Weights of a small multi-label image tagger.
Model: 2.78M parameters, 32-pixel images, arch vit, norm layernorm, activation gelu_tanh, patch size [4, 4], layers 14, width 128.
Data: 77898 training examples, 38.0 epochs.
Rows from block 7 of a small multi-label image tagger, named by matrix and row number. Rows with one number belong to one neuron. Each number is 500 + 50 x the weight over its row's rms, rounded and kept within 0 to 999. All counts start at 0. Numbers have three digits each. After the name is the row's rms in percent of the matrix's.
Before each neuron's rows are labels from the 100 images, of 14976, where the neuron reaches its highest value: "colour at peak" is the nearest of a few named colours to the mean colour under the peak. Only what is clearly more common there than usual is listed. The data: photos of plants, animals and fungi (iNaturalist). In brackets: how many of the 100.
# fc1: MLP up (model.blocks.7.mlp.fc1.weight, 512x128), inputs 64-127
# fc2: MLP down (model.blocks.7.mlp.fc2.weight, 128x512, transposed), outputs 64-127

colour at peak: pink (27)
fc1.107 098:490472491553440445525483438563536556461581424528525542512499472350572456533593497515400569611473471471533481568483483414515463540518466484504507505490503533490520620493487500564509554459421437
fc2.107 089:593589442509468497507520557504455522525469496517495601493443524459537562465508465551548501467522550522551464481522465544437460561368587503530438558587549522530620539556429541500415520548532534

colour at peak: black (51)
fc1.65 106:424447463472409495453530517468520514588490446555519469553511563523467530469545636472535405508408490526556569553506535580440460526489511425507523501531578531561414484457568483501432514486455520
fc2.65 104:462473381400554593549490519597460489456524590497511526545545445585458565491421532513485458491430625502532532437551526486494438425490488436479518539520538547578548498400510472507523451444476557

colour at peak: brown (61)
fc1.407 092:543459471531478582563545495522559557509481482482485449613495511380517475451378493498519450483538432466541520526517460566527518399480390456512460519579458506530559464548473468494430485437506552
fc2.407 100:428500546495540444501557542567494529596480387469525503452457576572477540569513550560502507562572469554450514456502448518471477543519448455588458412487532458455507403527523449502490563555526504

colour at peak: white (41); cyan (38)
fc1.482 088:484505534409547533571492451447470456543563569441536493458463431535439438508614561505465437468585528584566525511487541425527461573502468412524568531409538558418433548434556428491446474604532509
fc2.482 091:537477436411453536427504408385585449443560513488436463588538505467557523452550464502631462575471515468490487523524479403550462469539477463421484425516418454460468448470524491529479474527543515

colour at peak: brown (58)
fc1.356 089:445519514527482506541428420544441635661543519495528454405434544452387462548435505488561544449454530425493525501495453489491518513521524467429445475590538475470463377555489541435473463538503505
fc2.356 109:509412502459491533564443521500490514462491463449407507506574552442618524540527476500533590480521461524447457425496515392516575473562468439628500473502458529483428497574373493412487558523584523

colour at peak: grey (76)
fc1.66 093:483556406463419487491511429412571562550475490547477498419470591475540506531586521519478439489487577474535543499541471527398393546602490473515514484491492651461484505510524476574438558452435473
fc2.66 094:511496407481502493426535474500487446545421419431466474465491509480487473554477527508526394514492490488536483513556501399371515528547410507495504507454460579507535489527543433520437519498498595

colour at peak: brown (51); black (34)
fc1.388 095:500481456537477465542495626477579522485501594448414580524504451450510553450491603538461473546528456549492522566529502472542604492486484458471504468446545599488479433434494431523483479477461492
fc2.388 093:463465551503478509555541482510492623436563531493392463585523475416525554549531542484495599472516506468519432502541572498546434476532546480502536568426509580582528485425435554575536573463513542

colour at peak: white (28); cyan (27)
fc1.140 095:460500546514617478504509490529580489500513507492455404504487526421551523484466485545467472509566556483451370495506539449611525517460455483473469575581544499440459505457468435610490554518420435
fc2.140 105:540589472449513525388489463532430433437579609475475478478484485453542532431531542454551459465513535460468411504550457480527452534490466462419500431492501527507607554384536580465518491498536536

colour at peak: pink (39)
fc1.32 093:538566519496542448524482446449538527533469537518455430459495475453516500507566589487492438519544544499513544449514466542489487511548449384481478466512542531398537370399519450503455507504494446
fc2.32 088:584452431556481497432576491497478568601421547527535506498497502532418492404433469511457531484555444478451491529494467538464513493475544450542522504575488509597504506487409603571425532514505489

colour at peak: brown (62)
fc1.511 103:484454519474462455476447429575444549490485450522547397472490538501546576446508438547489518519551500536589504523488452573434513472518507459509471404599512443528547531572521395517464432395471510
fc2.511 111:559423419558457477506571571461527534498492490494436489472438634489465417594472481532546529473525477520378447440518481566550468496597534458515500549435431481503568466490504503566520546546487491

colour at peak: pink (27)
fc1.505 097:493576486543446509519517565467528420466555466526493468519555519514455525462521445519520503493535469505548400439440469432510424597492528408448488609464601553441404375506499505432548431473490412
fc2.505 101:523495487479414466455418431425495530530507477466590521451429463419372498464525570510376551445566508424495522466456434423492429498445606456482539466606444475464473525545601581464548531535504514

colour at peak: grey (78)
fc1.253 087:419520493443586542483536436580513441667478535620503525459485406428471483485434417449487437461489533497491473560595490488446516513504525494401467557533511541487423522495497538559511604467421433
fc2.253 095:472551456528506513504477465488447460431596487444459482590458475434522530490419431490573556526469597551518461441543530519569591481478427530543513461435456607542433489541549465533480404521539538

colour at peak: brown (55)
fc1.478 106:441573421523456435514468556461421407542526508486493488440498456453458448416579470538450534482398543485533518449419414494435413527453469492524481497458468503471492464488500507490379494487432476
fc2.478 103:525484493515609499437466520452549492509451475507546484565593494557489498449498514488480531516464540533567446552485530390445538583446474495461587489573556453471602525433433561553592482449519561

colour at peak: pink (29)
fc1.186 103:475510468486441446566509448484564529477522436476496534516514472503507397502456581518537446489472407537581548461467528477490458462511437380524460516484498594512429568607570513410516538492498434
fc2.186 106:444471387505569580540521464419474623492537576550581456528514468436415518514579445492549529516509585464490513473426494403437477460611513449514576498552457533515432461432528483547511477493459539

colour at peak: black (42)
fc1.424 084:442535476437386470489493464484481658546463481451489518551510425434569561515465489499416395534496546471468477549532489430606541519450450436412483622552451544491508543479549557497472589585482486
fc2.424 079:466526486541456531556505422516463515439428519542474527425477458561533556481415522588476592499466513490449580518542537462508467483512458515503589576525414465499472491531594524542529488519447518

colour at peak: grey (75)
fc1.401 081:550631464535411469509477505524495549505504575555558511556487554542530533499421446536589406431530504471452507507481490463425406497497512487500517533473562502435478374419500522579451500499426465
fc2.401 077:478474465536510567520492494469527482514463522492493527461434542642509506367558605480491422494557481470451540412472502627515543528602408556580475518517506545543468495427426485456575528550437472

colour at peak: black (30)
fc1.200 116:459532507445504496557513482490484547549557549551469512446444523506541539488585491460461516454459524501495518397428485454551486495449508646460444461431536529525511568455535547451505413461421517
fc2.200 107:550403495466486543440558436562581399509554525452468532339453513519478546523556517491481474554484455528518456569521476368500513482406507442513475495603506515479559527397462498483487446531509406

colour at peak: grey (86)
fc1.403 133:426528538475558465504548426474439571439468551496481475509568439475483552513545431545515467500439471516498533508484475452511512487436552439442481559480547340501472470496466431465573515555583560
fc2.403 134:372496501542566577484482472474533506485573439574528485547534439582476509438607473538539498559515536505519477599515485520513578436566505562490540436457465539545502431583582469457535545513554502

colour at peak: grey (75)
fc1.279 089:437555553509525536558447423490531494480472459519506486491527560506502446493459507645450452507519513542506457568445445549578498509543507585569547492565529425537424484458474613490527508529468419
fc2.279 082:446430492506434513483501507531556427518506521517531454585448409564491503490513553581570447542576519496550499473515439557499421469590442479470490511473461440520522454521473617559517511472514498

colour at peak: brown (49)
fc1.249 097:458464513489487514558513528512483510401498532506515449395533573483528462417474473499472457522499482556617504483504584417511423510436466514477487585406512407446511485421416498422478512471587483
fc2.249 095:497415520564451451533465447579462539485479495526488564510474464535607479535529413491529446535515474575505501436562532443536513494522518556508460499590486509541446524504467580504532451489604510

colour at peak: white (47); pink (37)
fc1.481 118:462409454471560493488543522569434487512546405475463467477541509402681557573481522548489462513510444514550478449480557494404514549500454454442547525475469475409547462505439592532470563538563457
fc2.481 127:492588509527335559444470425550398529461589487533537560520517511440529467528544602507426526486576511525492467461494483481507449494488472574578632486523529532491557459544401528449482419567512511

colour at peak: grey (80)
fc1.145 089:468524477490535492498515506606487556588504507508501456440515481390514577436488506413559587499526504417526525476444487485427458562443556414479490574478488533562406532500504500554524599521428477
fc2.145 091:470420418502480509542525647492438517605450514582530582464531465583444495411404450504481513542490551550511499493506502540524516417430484552540488491469433570521506510526491476612399491493498438

colour at peak: brown (62)
fc1.489 106:455479511431494449520433457536494530482470624623550537603508498426499479420495552438470507487434409498516483433508433609349529482475541495496538441571505479581485556513457465495497434517493547
fc2.489 118:494506500523535458423502598573489428477493457475477488512515492499536456379467436513494496441515376512556463535497496521503404442514471474472518422545429473544543506490522432421519471550501464

colour at peak: brown (54)
fc1.295 105:564429385432465520523445557451584430529543567581528549486529550394569487459487505529453519402400520580495532503495517537609446564517526511512521514506629439459487426542528444545495527520581529
fc2.295 100:533465432478494448448541518530525547510482485460462533557512493513505551488445424610462533453538473452452408516549602439538521572515459561434526542500496434439466542561512601451623530494450521

colour at peak: brown (50)
fc1.378 098:449560472461538525505522469607511426579462530470550517501410453417557569596468495541465449501472582576499420537467567445469486542496485430522499651583502409430507519582584503549553526519566471
fc2.378 094:489528485444435539481568535482459388529392493553535406517514464477474439402518387579561483423532583525428538482508460397514429488484482477530521549548562487525500539553496456493557505523502596

colour at peak: white (47); pink (36)
fc1.269 123:544440435320460519384502497437452573486561511454377485522529449482471416438514508497583497521502466451539524500427514432471489543527443574520465501500445452474534420533458476483425427509431471
fc2.269 118:453477522479541496477509521500487525526524464500503499557534515526449492487459538514505469464546465502602558502496380600512395497494527428554474440489489634515443493524517394377497401510484549

colour at peak: grey (83)
fc1.334 102:553405488489567479499480442456479497485551544520520499496479489489445464479404480540584432420516499563498587423516526541548544523574548556566408522458457520553446447544548487422490465412595453
fc2.334 097:460516506465354447466425497429444484537429422448459585501531515398469452457461389512490534513439567464447524475486435451520508418515486425557476445539524513445542542488534567442540508575576442

colour at peak: black (84)
fc1.152 119:540587463427445570503474426567473488607487481529523464533563484504511597480408526515478545491472550530513482437495573507525468490536471455514500518529500495544490405547529411491504512441457519
fc2.152 126:548498497562524494502431513559501506394473497500544559475535521508556469575468581483580534497452608424565549460566584416513572566471487434501521529528556539445451484552509490605443434503489523

colour at peak: pink (30)
fc1.184 108:427560514473470485509537508454456528468560558546472517553541568477469522439519434558484483550503526418530513436511429455515518452542534505452443513602424607607525596566508459447365540534427541
fc2.184 104:588509502467491465526475523476505567568451564534399571512555480460490515410532508497488574544433495569581582490459502517451494440588496552546545554466512522449505583483475470468482504575597466

colour at peak: grey (87)
fc1.102 136:536556552407532448552472428517529550564517489584488490543512463619421516494457467530527401515435566585446506463513554404520555526570566407512499469512490449454506476454534556517425464544421530
fc2.102 133:497453515473420534563518519430506450592496443489512483571480548470442470426470504441442443449505449458405550514542491509490491492361536475482443477440503501518533508503503480554471411533545505

colour at peak: brown (49)
fc1.222 111:479482498504467471580584585480547501585475559510554582494591457499528512576492488543466538441552514499488375558511578453451487504509512434582537498523533538551520557524535477403507513647457567
fc2.222 115:547463543547498509474466584508538531439402555522436466505469523493554538505554542675435536560472460478588570584549495429480478430487546462508530494468418539441532442543501420504505508470439436

colour at peak: grey (78)
fc1.60 084:503516481516555542469568549505510583511467396495487578422492553427516498415572423574529475567477460500491512427466522545556447485545551479483427409536455512484450506533576566476447410507526521
fc2.60 083:578428474491475492468457560552411523513459373474536553504476513477510560478534543502543573455478481495433527540511421438495479538445541556522528462472460468415502435511475586519481536510555544

colour at peak: grey (86)
fc1.59 121:540502470394442455489484429557463517426504553508617550430489439492449439461476542566543530509503549580516481493634543433512559422453628498508504492534471515538459472499488433456579541456550400
fc2.59 121:613429512518404515469491403508488497537439578407478496526481493480508529565461508564569498501483426499467548545501449475450447487563498396539434597467606538521553551546604515470623505482478474

colour at peak: black (73)
fc1.460 159:549502414432505363546553581458491547558531482538457515527550533408450491446533481527561539566465421510538476505408451478623518449462504484473450465470505556510544455565513522417454511495508555
fc2.460 151:503502499525540501562507482445562460503479465541526521551506614418465517587408543464477564490396567439448440461469481475502502443515540446581565434560586521443522518535483534555542484457579462

colour at peak: grey (75)
fc1.506 119:502539462516553473468443460552499552548498482612434489387609554420482543484524492465478476468522507460507500430457533422437467545429460505430456506544563465523476499453519481469507555484522526
fc2.506 115:492488530461458430525526456534460564505443459570549498424410517539542468511547581446529489446493638470451597432517482529423409499470470531516482520510463452539509509393525471436534480509492508

colour at peak: brown (59)
fc1.282 097:441511587467449541547502496560586411533416534542569482477506416448501502479475460587508466474462459480485435509495496515530553506539452422487511472485446459511463529507480511618460435422505476
fc2.282 092:504515463532529564484502473437586591493496490479512524504475493568478591474554545472435575458500466441482524531566492392499519575452518499482473515495614534438485526523521435564445547566574598

colour at peak: pink (26)
fc1.366 094:486443398460485507525553473480476564449467458503472441423501493484528401458436510501422483432498413498540445538521511432426500475451457450618511538549550532432542473568527553494462415492538483
fc2.366 095:521511526497533409480432571499485465496419527483611451494449532562410538466505523556425488546534559466368477418485506460570488481507480565581442424418520528547498522613448411454508557488471513

colour at peak: white (40); cyan (34)
fc1.283 098:490542424423442506617611513471531580568512496537508463499487400553428446463488480519475562523527443496520561445440451538426458494506465531410491532508466524462447600453549449571496556470532518
fc2.283 093:632439480478525464408436471419508491395505521516542575584550491545515488509539512447445510506587555587463494512539509492547476509522562481514496595436417509545497491475462526577470533538559411

colour at peak: pink (30)
fc1.448 106:477546404538516493517511522503530479498535572522517502511500512514546492511471486576413408515510450393544440416444513461497494581518537464515479453439524519643484421573431498510491499482442524
fc2.448 097:504483521482570494475546507483524512566592461536498531483467567498507518485503514648478468505372502490530572511512553534525559417523486392431589530446513479453523560413421578487456473435578441

colour at peak: pink (28)
fc1.150 106:503428386482482525563519480443544457453477497457525528438524417458491483495385496521479447530472539475558555511449436441460549509480503577556555497559492472474510555507511477457440448630497439
fc2.150 114:446495514527472411549510471519457534538576483485511534505529513514489453445551501511503610480488459497558548513569480548478495502487480454480454528476485452523529656529490491491499592470549565

colour at peak: grey (85)
fc1.113 107:538445509532476574484411467456477498445577464452466554477533428402507444516426536544472466490414529534420511490560531467470484423560541458522434491539451590559411435441538552516438458485545514
fc2.113 102:539568551533469481579499515550477425440451431507317545506534604519506451604459459487512499533500645504489526519524466556493541532478520483499482405513485588516559573500442599530541545527455527

colour at peak: brown (53)
fc1.510 115:459512607525597501488493454517467438503569498505443502551451508430512563510465549498524499559486492537541396451472486504473538623480399530465555529571555534506553454482529468591511458520591472
fc2.510 103:430423472544424497479461453521489446455551582462420514537492384456564497445564577553490514493490568475461447490526511516453398570472503436502498472557592530501487519415508570501533555557513495

colour at peak: grey (80)
fc1.367 133:546485527462531495605501418490510493479486409515525469526501428457453488438589463527537436518478489594597405470488496507480472469516508439435483473527526481501510472495555586549536545515468520
fc2.367 126:557478454470421535592475488443477487474486509469499446575582512485427539491399534461519569445528475515512431502448472488464507544509531513526574574448572426547496476457529532517566520406584537

colour at peak: cyan (27); white (27)
fc1.395 088:481519374454555552521490548518558522509427429461519470507549520458479522452473530492440499529440416475410513493523465465442491563519534512483520540457594534406486611538577516465465457424424473
fc2.395 081:483485441468495623532519505392491487527552429551421563568523586424514593477511468499542576390452495591538461498578525560488500538478496532570532499467498555531562495607508510482518421405476530

colour at peak: pink (28)
fc1.214 103:556536402500467576591567443532515436453501470417547529444503410511460517484523531502577431460472518421502420465415469445559538545504514465588545466547517566441500434504533474464475465611525544
fc2.214 127:476476487521445357544546581562535435421507468432458492446512482474508461521587459523467503550435463532499577447518341500485443542578539486507486385465447476495505519475464521435484501526532592

colour at peak: white (38)
fc1.35 092:447462494498523400540571473520474630479456498442486545491567502415554527515506557507507444570492519512501475552491504509595508479412455592474483554531480678549517477545531500507452535517481432
fc2.35 090:506418561469538423523481507467473469546476517429528538633473483400553545442495491491428548459497449467581563585479463493539463419451484542493500541473548452528455504558451562576489597516534451

colour at peak: black (46)
fc1.485 097:519522488510522435523510466506455554417436602475516435480576510403529512426441517508465542471490553477443474432432528547535540550503482437516478506540444531536536535515554499591608420510495396
fc2.485 094:487588456518507566524599539561503501521508550488380489501483436559531453505520489497538460487550531545473483475447511554347477465440377438534501572535412474497477506570506554529558508551536499

colour at peak: black (46)
fc1.229 102:417478493515359502540586537439575492468479493545493407550473529443588539528537538475463451594504443486478534454430487579527544510519411451545563548532562462502403538409537511500566466518532471
fc2.229 091:505495513531553427568495417545575560538502519547484450611504525548431411542500462553447514517570482410582513524488503521498528533523421450433380625551568584533531519556539510484422525482539460

colour at peak: brown (64)
fc1.349 094:511436425429469517459510604559463556432489530441525452442440469439526507456480508502401551496470477552452480519440504497456519496632487521492488520456580477510428500486497447520380495519458488
fc2.349 097:493515460497562579482552410462508480486541526461427581531528511442543471433523476507502500518499457512528466567421582548535422516606450483514528478479507423524582471489509467521427492509491438

colour at peak: grey (81)
fc1.91 093:572452412489596557424563460563578530480452516551527467559480425412519533403570494530516431459468447456521493493533472485465510513536541444377487364574535540474482488501588544565430514480431515
fc2.91 103:481526564440621495541492503525473550492494473558518491541483531517478538491513546521556489461393475592497520461629468418562502505487546499495517524517482528486503454442503627413419403427549533

colour at peak: white (54)
fc1.149 112:466483428411458472503438538567482465529467472471341519499488547529556478519516558562495543506428570510538511556452564501482418523530457492494583540582524421552525570456526424510548470580417499
fc2.149 116:526481594487587499503467482465566504538492498452423551425454544488472480426495419449472602416475481489587483488518475485456482517424430486482557572539495549423440491404467492430409545491529469

colour at peak: pink (28)
fc1.88 107:437401544515504464562404550490512469465507557488500361502445503422567402450390483555460510516449506475494486567476500533462571489380429498479426504523408470460449533438442478498465469483516550
fc2.88 114:534450511495617505442439461529515563515465541509484471485488472422539479461521427454524505519494499448496477545498553474412517532548526561618511598467503436484533497451484376473561500482467491

colour at peak: black (52)
fc1.243 122:586521518494473473482516557547562538453486459450507427463451505565464528513456519538535539471457455524436532523486511500526449511478454452487496371455514617431449541397559434462561483452476535
fc2.243 118:425540489474442522463492591529486536486487462493477468401479503531520479405514526468484556603512533508541471538474374532527561474430411523512378485420425469585448496478441534446451480526492499

colour at peak: orange (29)
fc1.365 095:475465503543467526463467570491466527555578639397480490448372495463512545468514434605503523470439425564470474522501530428457538533510539504437465497475604609413494431444472461513534465444479519
fc2.365 092:403528578448496431471580538535562436540553498516574524494517522415554532346532427444451472472596569424460571439592526478461583535488441510514552516502556546590502527431534495569515558543421465

colour at peak: white (29)
fc1.362 124:484517436456493484547555561442466603483526507504414535553509481455556493509428436489463548544527516578584469483460579556530529573488518487372494514556410443508422534477545531458441547570531482
fc2.362 116:421532550583517538522502385486471655483433452516473549524491474501491395534502472500492547450465478490477517449554461522530563489562523437430575540479536410497534534531472473463397450502435480

colour at peak: cyan (25); white (25)
fc1.164 098:404618391459500450642459482553445586464517463479572429493492553449548570496390533561558454522493572546487554408473513597531533561457475544415482474594375493452478480446490471539537457474498527
fc2.164 101:552513474519477548405490470407513376540574424429506517439448480431526470399471449413519524527470485439490544488538508488543601489481431559506557547448451432545419450446559521592460563511495507

colour at peak: brown (54)
fc1.266 108:496475470514475472449597504468493508446409431586471541442528454476441514520551537446442451564477573530522441490480523495434429481563364578508476492488564524518502476462586535370381642452561490
fc2.266 111:405495570572401563539446467543421574492475482572565586442432578434502491574494428472469509464538462492501493542518431487419421561480531499546475450476500503504547527493500562529556540533546552

colour at peak: pink (28)
fc1.175 096:513493439592520477485500530513555585534506544452404471471680415487524548432496555604484422469567459529527503527485486519622492595553395536447439586558491490530502604542417487448525542495524468
fc2.175 102:663570450519545464441490494500375459518424487485559525456464452544505469480540564432486608503473445458530450505562520430532456524579607536396388506516525510499488462560507535439450477505461447

colour at peak: brown (66)
fc1.350 087:489450581456483474496486506480434470469533536525432466469492520431429506499522350531521568440583538474481427472411537447542557472487494397540456479549470507509517524500454479472462414501517434
fc2.350 094:613545493538475503397601461568527543421500452590444468472514544526468538532430444467507553523501488443417491555577451512544463495457593506480447416546534479548541444444456529585437495493449482

colour at peak: cyan (44)
fc1.252 094:406485438443457442436539523527487453560517596532520445430504533538539545473422524515467514494525518538406485601461513472439483540464474516460576648601540386445540486476438541568433501541574515
fc2.252 093:577505553484489474503494521481466414422532513572457491505521531538490442491425576561367472523528484442465456501436510469476529469529527481487516433591484469568456512569558418491521502449497435

colour at peak: white (37)
fc1.400 119:494482372466413453488425534525429560499606494527511473426482455521532521472519546520469543400508506428507510521510472472471516509546496427487541564413523438482533560545508494547568413506490612
fc2.400 108:507428636462449522515451520501504459469432435534409535436547569519563477482495548401541595398533528471520442507467564519483408568551641495459543447459561564498416563545480521524506493407556509

colour at peak: grey (77)
fc1.398 097:406498483442596502540563408518500655524495514556426435511519438501565530430433525561500455439542497481427551506429446602423521551463558446523523528450457528489489455480578556596481436438399455
fc2.398 101:472486527516498518447519390514472392471535480529484390553546460433576503498535412532544492484452445494462540491419509496546523402430422511455455513492561486472487502470506527522534606637465489

colour at peak: white (57); pink (34)
fc1.264 098:459484441424536501378538556508421507573503534556458489485492518463506453456531520528516488476494505459557390462494485510514453584519438450506534379566622523443480547504573479534509528631441477
fc2.264 087:621524515521462498412476428530494482600415538606461426458523468447462560472538494563511495480457459517425478562523558486473442503480506433493436494505505616464501387587402499483477460542471537

colour at peak: green (28)
fc1.219 112:544447491396479450516458446508614537572520439503511503550594430425475502490594503441470513482513460455514477470379425511466500371492545500600478458580589525485458519475530495493558533574494418
fc2.219 132:565481504480501533478499424526484529451548460521539502489530500540502479462425560613464524616472568507551452545517471510503487477550516503473502535528457498508551517389477520525544519468465578

colour at peak: black (48)
fc1.463 109:543475518445416582482563540481456531496559515544503457407534396520487463530536549502577473448527438475554449557415483495575483488442572497544555488522462572579539535498524481488484446515492466
fc2.463 104:445570563507579545518449559521440585496521564394520479513561520541491475532553556444535470481459528559423475469419445461530580505457592527558466432518488462380525486523520411567474518500576453

colour at peak: grey (84)
fc1.290 085:475535556454495513460510516426481558575432583495511520408587493559497507499388560466481443518472442520514584523527549501483524508477474555502502559661528432531441424496498478460439510551523543
fc2.290 085:499558513503540594508544500549487504502553551503505451466463473431573477520412523544497422417533493461480452482434444504477564505517367566397492450494535517451510582536557510485534509386506518

colour at peak: white (42)
fc1.30 144:535474517439471506502460550590534576489429386462474533536474444451549447449495424586455576504517509416489471487458509516605459451496502466469443425509469478571487519475559474477360429619540426
fc2.30 162:482460434487485452519509486477582419520495425493450535426394476510484496476557484321689583566469485470472506434534467495484453432505379609440497543485449514454496514445546535538415500499503463