{"model": "multi-label image tagger", "rotation_deg": 10, "bias": "none", "parallel_block": false, "patch_size": [4, 4], "width": 128, "positions": "conv", "pooling": "mean", "max_steps": 23100, "batch_size": 128, "decay_fraction": 0.2}
Rows from block 6 of a small multi-label image tagger, named by matrix and row number. Rows with one number belong to one neuron. Each number is 128 + 32 x the weight over its row's rms, rounded and kept within 0 to 255. All counts start at 0. Numbers have three digits each.
After each neuron's rows are labels from the 100 images, of 14976, where the neuron reaches its highest value: "responds to" is what is common among them; "place" is the part of the image that holds the peak. Only what is clearly more common there than usual is listed. The data: photos of plants, animals and fungi (iNaturalist). In brackets: how many of the 100.
# fc1: MLP up (model.blocks.6.mlp.fc1.weight, 512x128), inputs 0-63
# fc2: MLP down (model.blocks.6.mlp.fc2.weight, 128x512, transposed), outputs 0-63

fc1.458:093130097114129159098139129117167056124156126093106202120116155153098100096171106131140174156124111099111149153043108119115137100117145111110135153121106132088161080117138070157199106097092131
fc2.458:143160113133109212110118121167146142063148103088097119099143123164171128119113144053129153074127111091132120142080141146159161170147211095129124081229140194116101149126100166076134211133108110
responds to: phylum Chordata (98); class Aves (97); order Anseriformes (36); family: Anatidae (36)
place: centre (31)

fc1.392:095137140199175096132142179087128096154094112093150118143143076100106128082105129131107132077131121054061127137143081172090129072125153148191126119117091085075055106158098092163131142108199137
fc2.392:138083172108134140138108080204125057041106146130120159143131147167120187143157110100124136087128123097128148102124109103153165165085151162181145107129055122122070118123117120117108094103148121
responds to: class Aves (88); order Passeriformes (53)
place: bottom centre (43)

fc1.502:144168143056112109163131153134082134154165099137164156126059067086108129048114102205169129132137181101128082134161096171095117117128182139113061077074109142133133148101124115106160128142088127
fc2.502:165146159112165158149134155115130173127189161136087148104121092184184117075142129109144091151097109119218131166137155154184151126131109134189145108151149154071161149122121129189158189100113123
responds to: phylum Tracheophyta (25); kingdom Plantae (25)
place: top left (37); top centre (25)

fc1.115:128097144157106092146116184180138096150096112114097122160108148080119078101119157139143125154112091093098150086120079112175119107147139117195136107119179118106112118130145048157126106125181129
fc2.115:127074096102127171098151118080135092128186048127105152137141120090103184155160131094168169150128137084084096076087147128085129162112114122153140093162151115115053083109126134152075158059083092
responds to: order Charadriiformes (27)
place: bottom left (40); bottom right (35)

fc1.303:153148097111127099107149099146095135096085139126136157122063109136136183158113149078202175134118111074160132145084098116103130095167140173122156102141136131121171088119103153155100171080092135
fc2.303:132124133090113140141171103142082155116136145105107100145120140076066104150116116143146132163146085142138108206136159101073113076092089132100122121124067076084142102141188103148122134154105136
responds to: phylum Arthropoda (66); class Insecta (64); order Lepidoptera (47)
place: top left (35)

fc1.292:113133133059166087095082107143130175053117071143199137096122110116116054096147160112161104118142096141106120077070122126093146101088136073143126121139100081159142112176095128100136139117109119
fc2.292:150099163120132162123089108203116142116102111106159114106142093113156133105135109113167077109176093112217101111110225107082160093173119106140131170180094142139106168083114093114158131128155068
responds to: class Aves (93); phylum Chordata (93)
place: top left (73)

fc1.245:182141133138184139194107139116112116151159172152176186163108088152103124146101141191191150118122127155095179134151144087126145125132116143255101133063153178108154063116140122107127122168193143
fc2.245:164117087146116190116153150154136105111086152087112129142107119128108098126138152177167131068105096144128097096155074130089115149153063132083070106152174097125076083117115119091116109085090052
responds to: phylum Chordata (93); class Aves (91)
place: bottom right (49); bottom left (40)

fc1.470:115142085149110135145124120132113056129140139137138135062143138130103152034182135163099148124123125154103123081100100154142149157112119161144148117140132098095134138098130222135146151116124168
fc2.470:150126066103154113155123131151104167121182101159127070157070063103121183132079133086076104103113104112085152127119120216101080166084144114126126114121173128133108072109139087118175094132119183
responds to: phylum Tracheophyta (39); kingdom Plantae (39)
place: top left (39); top right (33)

fc1.181:089174115180069129160120138065089112154119093137108120110102081083145164122132057120157117128186069128169106122151134089148133053203152090177110141183179081140103115140176154167146154107194105
fc2.181:142117196127091129147112170156133105154170168190168125160149096143117112147108112177121133116139100134132120146137112154144074145110193102166136098123083074184099136122127075136094145108090077
responds to: class Aves (87)
place: bottom centre (46); bottom right (34)

fc1.53:101120088138132132128130103092107151142114143124179221166097121133133085155088147082067150175172085092084135063170131099113151104174079132123084134181173147088133063156150123109132072132131105
fc2.53:191129120109168123131101158099154100113066141136111126123137175153112117060116140174139181059148096187084098165165168130129112169125107092156121165185135117129069140166130151121158098103167168
responds to: phylum Arthropoda (72); class Insecta (71); order Odonata (42)
place: top left (34)

fc1.6:125110093168133082119105127133143105140117126153099180086071162128172136115121159103136101199107136161072122086085142116131097142119147084072186102150115137105119225124112083096126156136093155
fc2.6:087120134139161106194176147156181152147089123139150138164125144077117149114138044109139080157110170152133086140101114124174119126139117157106107166050119131117145158149107144104142098106100121
responds to: order Charadriiformes (32); family: Laridae (27)
place: centre (25)

fc1.25:149165100119140089096133128106020135166112138127088144145171140096145098123143104197108098054116113149122114115100118136196093114121102117149124106139125102161128111119185109183078193193151119
fc2.25:134130114111134134135113143169097154128114152134151102111107105132114119124125110173110094106114079104108100161054122194159116156078141121136215134087057081115081170078111165185148128085134174
responds to: class Aves (97); phylum Chordata (97); order Passeriformes (65)
place: bottom right (40); bottom left (37)

fc1.289:107146139136117103159113131153159115104097130143117131130092230129118080154099035121146146178150155089143134130143068109205079074144089171107160145148131125122136069092089118064131147144117094
fc2.289:120116132138147081125105106142101122132116140121148096104207080177140113111122088148089113195123125148153089154159138142100143159125109142128086117099139148134151171116084116066110125134131030
responds to: order Charadriiformes (25)
place: top left (35)

fc1.210:161139116115148100110155105101122124101163109117107143113105082140107117097118123149136113144102189139115125149101090057174156137148139126197114054156164139178094149114155141220117164115156122
fc2.210:133146096146124135134142151152134123137179060160152127116130093080126095163209120141137085077143153137123174098109188045128071165124178138144158068086143133121088161155145128164139164152123086
responds to: class Mammalia (28)
place: bottom right (33)

fc1.225:086172105093107104118089121112089164123147123155140147142128125107143090118091100099119123061149197182191124074067177104173148051081090158129135104178153120087137088147180109212091197146108046
fc2.225:146114139100142129174126158120102118098164170117209153123136155138134138136135095145138169048132094099152151115118182166108234113134122090162143164139127145175113191104112099167151162111120145
responds to: class Aves (98); phylum Chordata (98); order Passeriformes (55)
place: top left (32)

fc1.284:085129110109143147186080092160146134113157129113168094073156092113118128163198090116126137083064124208099146124180126105136124144036095078100126144084142119106123098139130136128104145087151132
fc2.284:123111068079140147132112125096063140151135171113134167109132146164120159153161170156111133150057177112108161130179161144135126187174169161116105132074147075097153200095129128067106163152132096
responds to: phylum Arthropoda (87); class Insecta (86); order Coleoptera (70); family: Coccinellidae (67)
place: centre (55)

fc1.420:130086119094116131160113147114180078091123105128116123116134094155146138131115135139202062113139107137102169065090122160169147100066087128208118086075164077104127146132136132146145123178126137
fc2.420:113106087144123111103142134185189164044176151137156145134168098079106191148163040149105119134137126103146085116121115190171120161086110116094165105110120158172100134085113178165167151132116065
responds to: phylum Chordata (100); class Aves (98); order Anseriformes (39); family: Anatidae (39)
place: bottom left (42)

fc1.326:133174099149203177078117109134155118194085076066172091120150177125170132103121142164140160159135129065119124143074120097123148160122086119129081124133113073104126155110146118150169122124108163
fc2.326:111145146133132060162126105094069059085127114099192119087088183140134189140160050182081128145106087098192147123126145123085118148154126133108114108138155080059104131149128134094103085142098174
responds to: phylum Chordata (96); class Aves (95); order Charadriiformes (37)
place: bottom centre (34)

fc1.147:115160081100198100136148084117136141171118093133125140116154072149171136138170094108097126161112093117121148086101125056127148104148088153137094105109129101134125090130115164105132106119123175
fc2.147:124117103132133086154179097104080077135135075113139118139098088102129125170187118162090111085074110186136098146096123040155096142105181121107112140076133082155145178144189142138078168128139201
responds to: phylum Chordata (97); class Aves (96)
place: top left (36)

fc1.414:110160097111192137227111133104170069119156085082191120103128162132143081083129092132118123170111162109132162098129104192131117113156066119194196162163188145141123091073133168087136161069131106
fc2.414:138137114129120131110175142112108106170125138084118157188142229146121074146179097080154130164120144113124120103075103088172150138114146110108154098113097135171131107065104142099200148160135109
responds to: class Aves (92); phylum Chordata (92); order Accipitriformes (58); family: Accipitridae (50)
place: top left (58)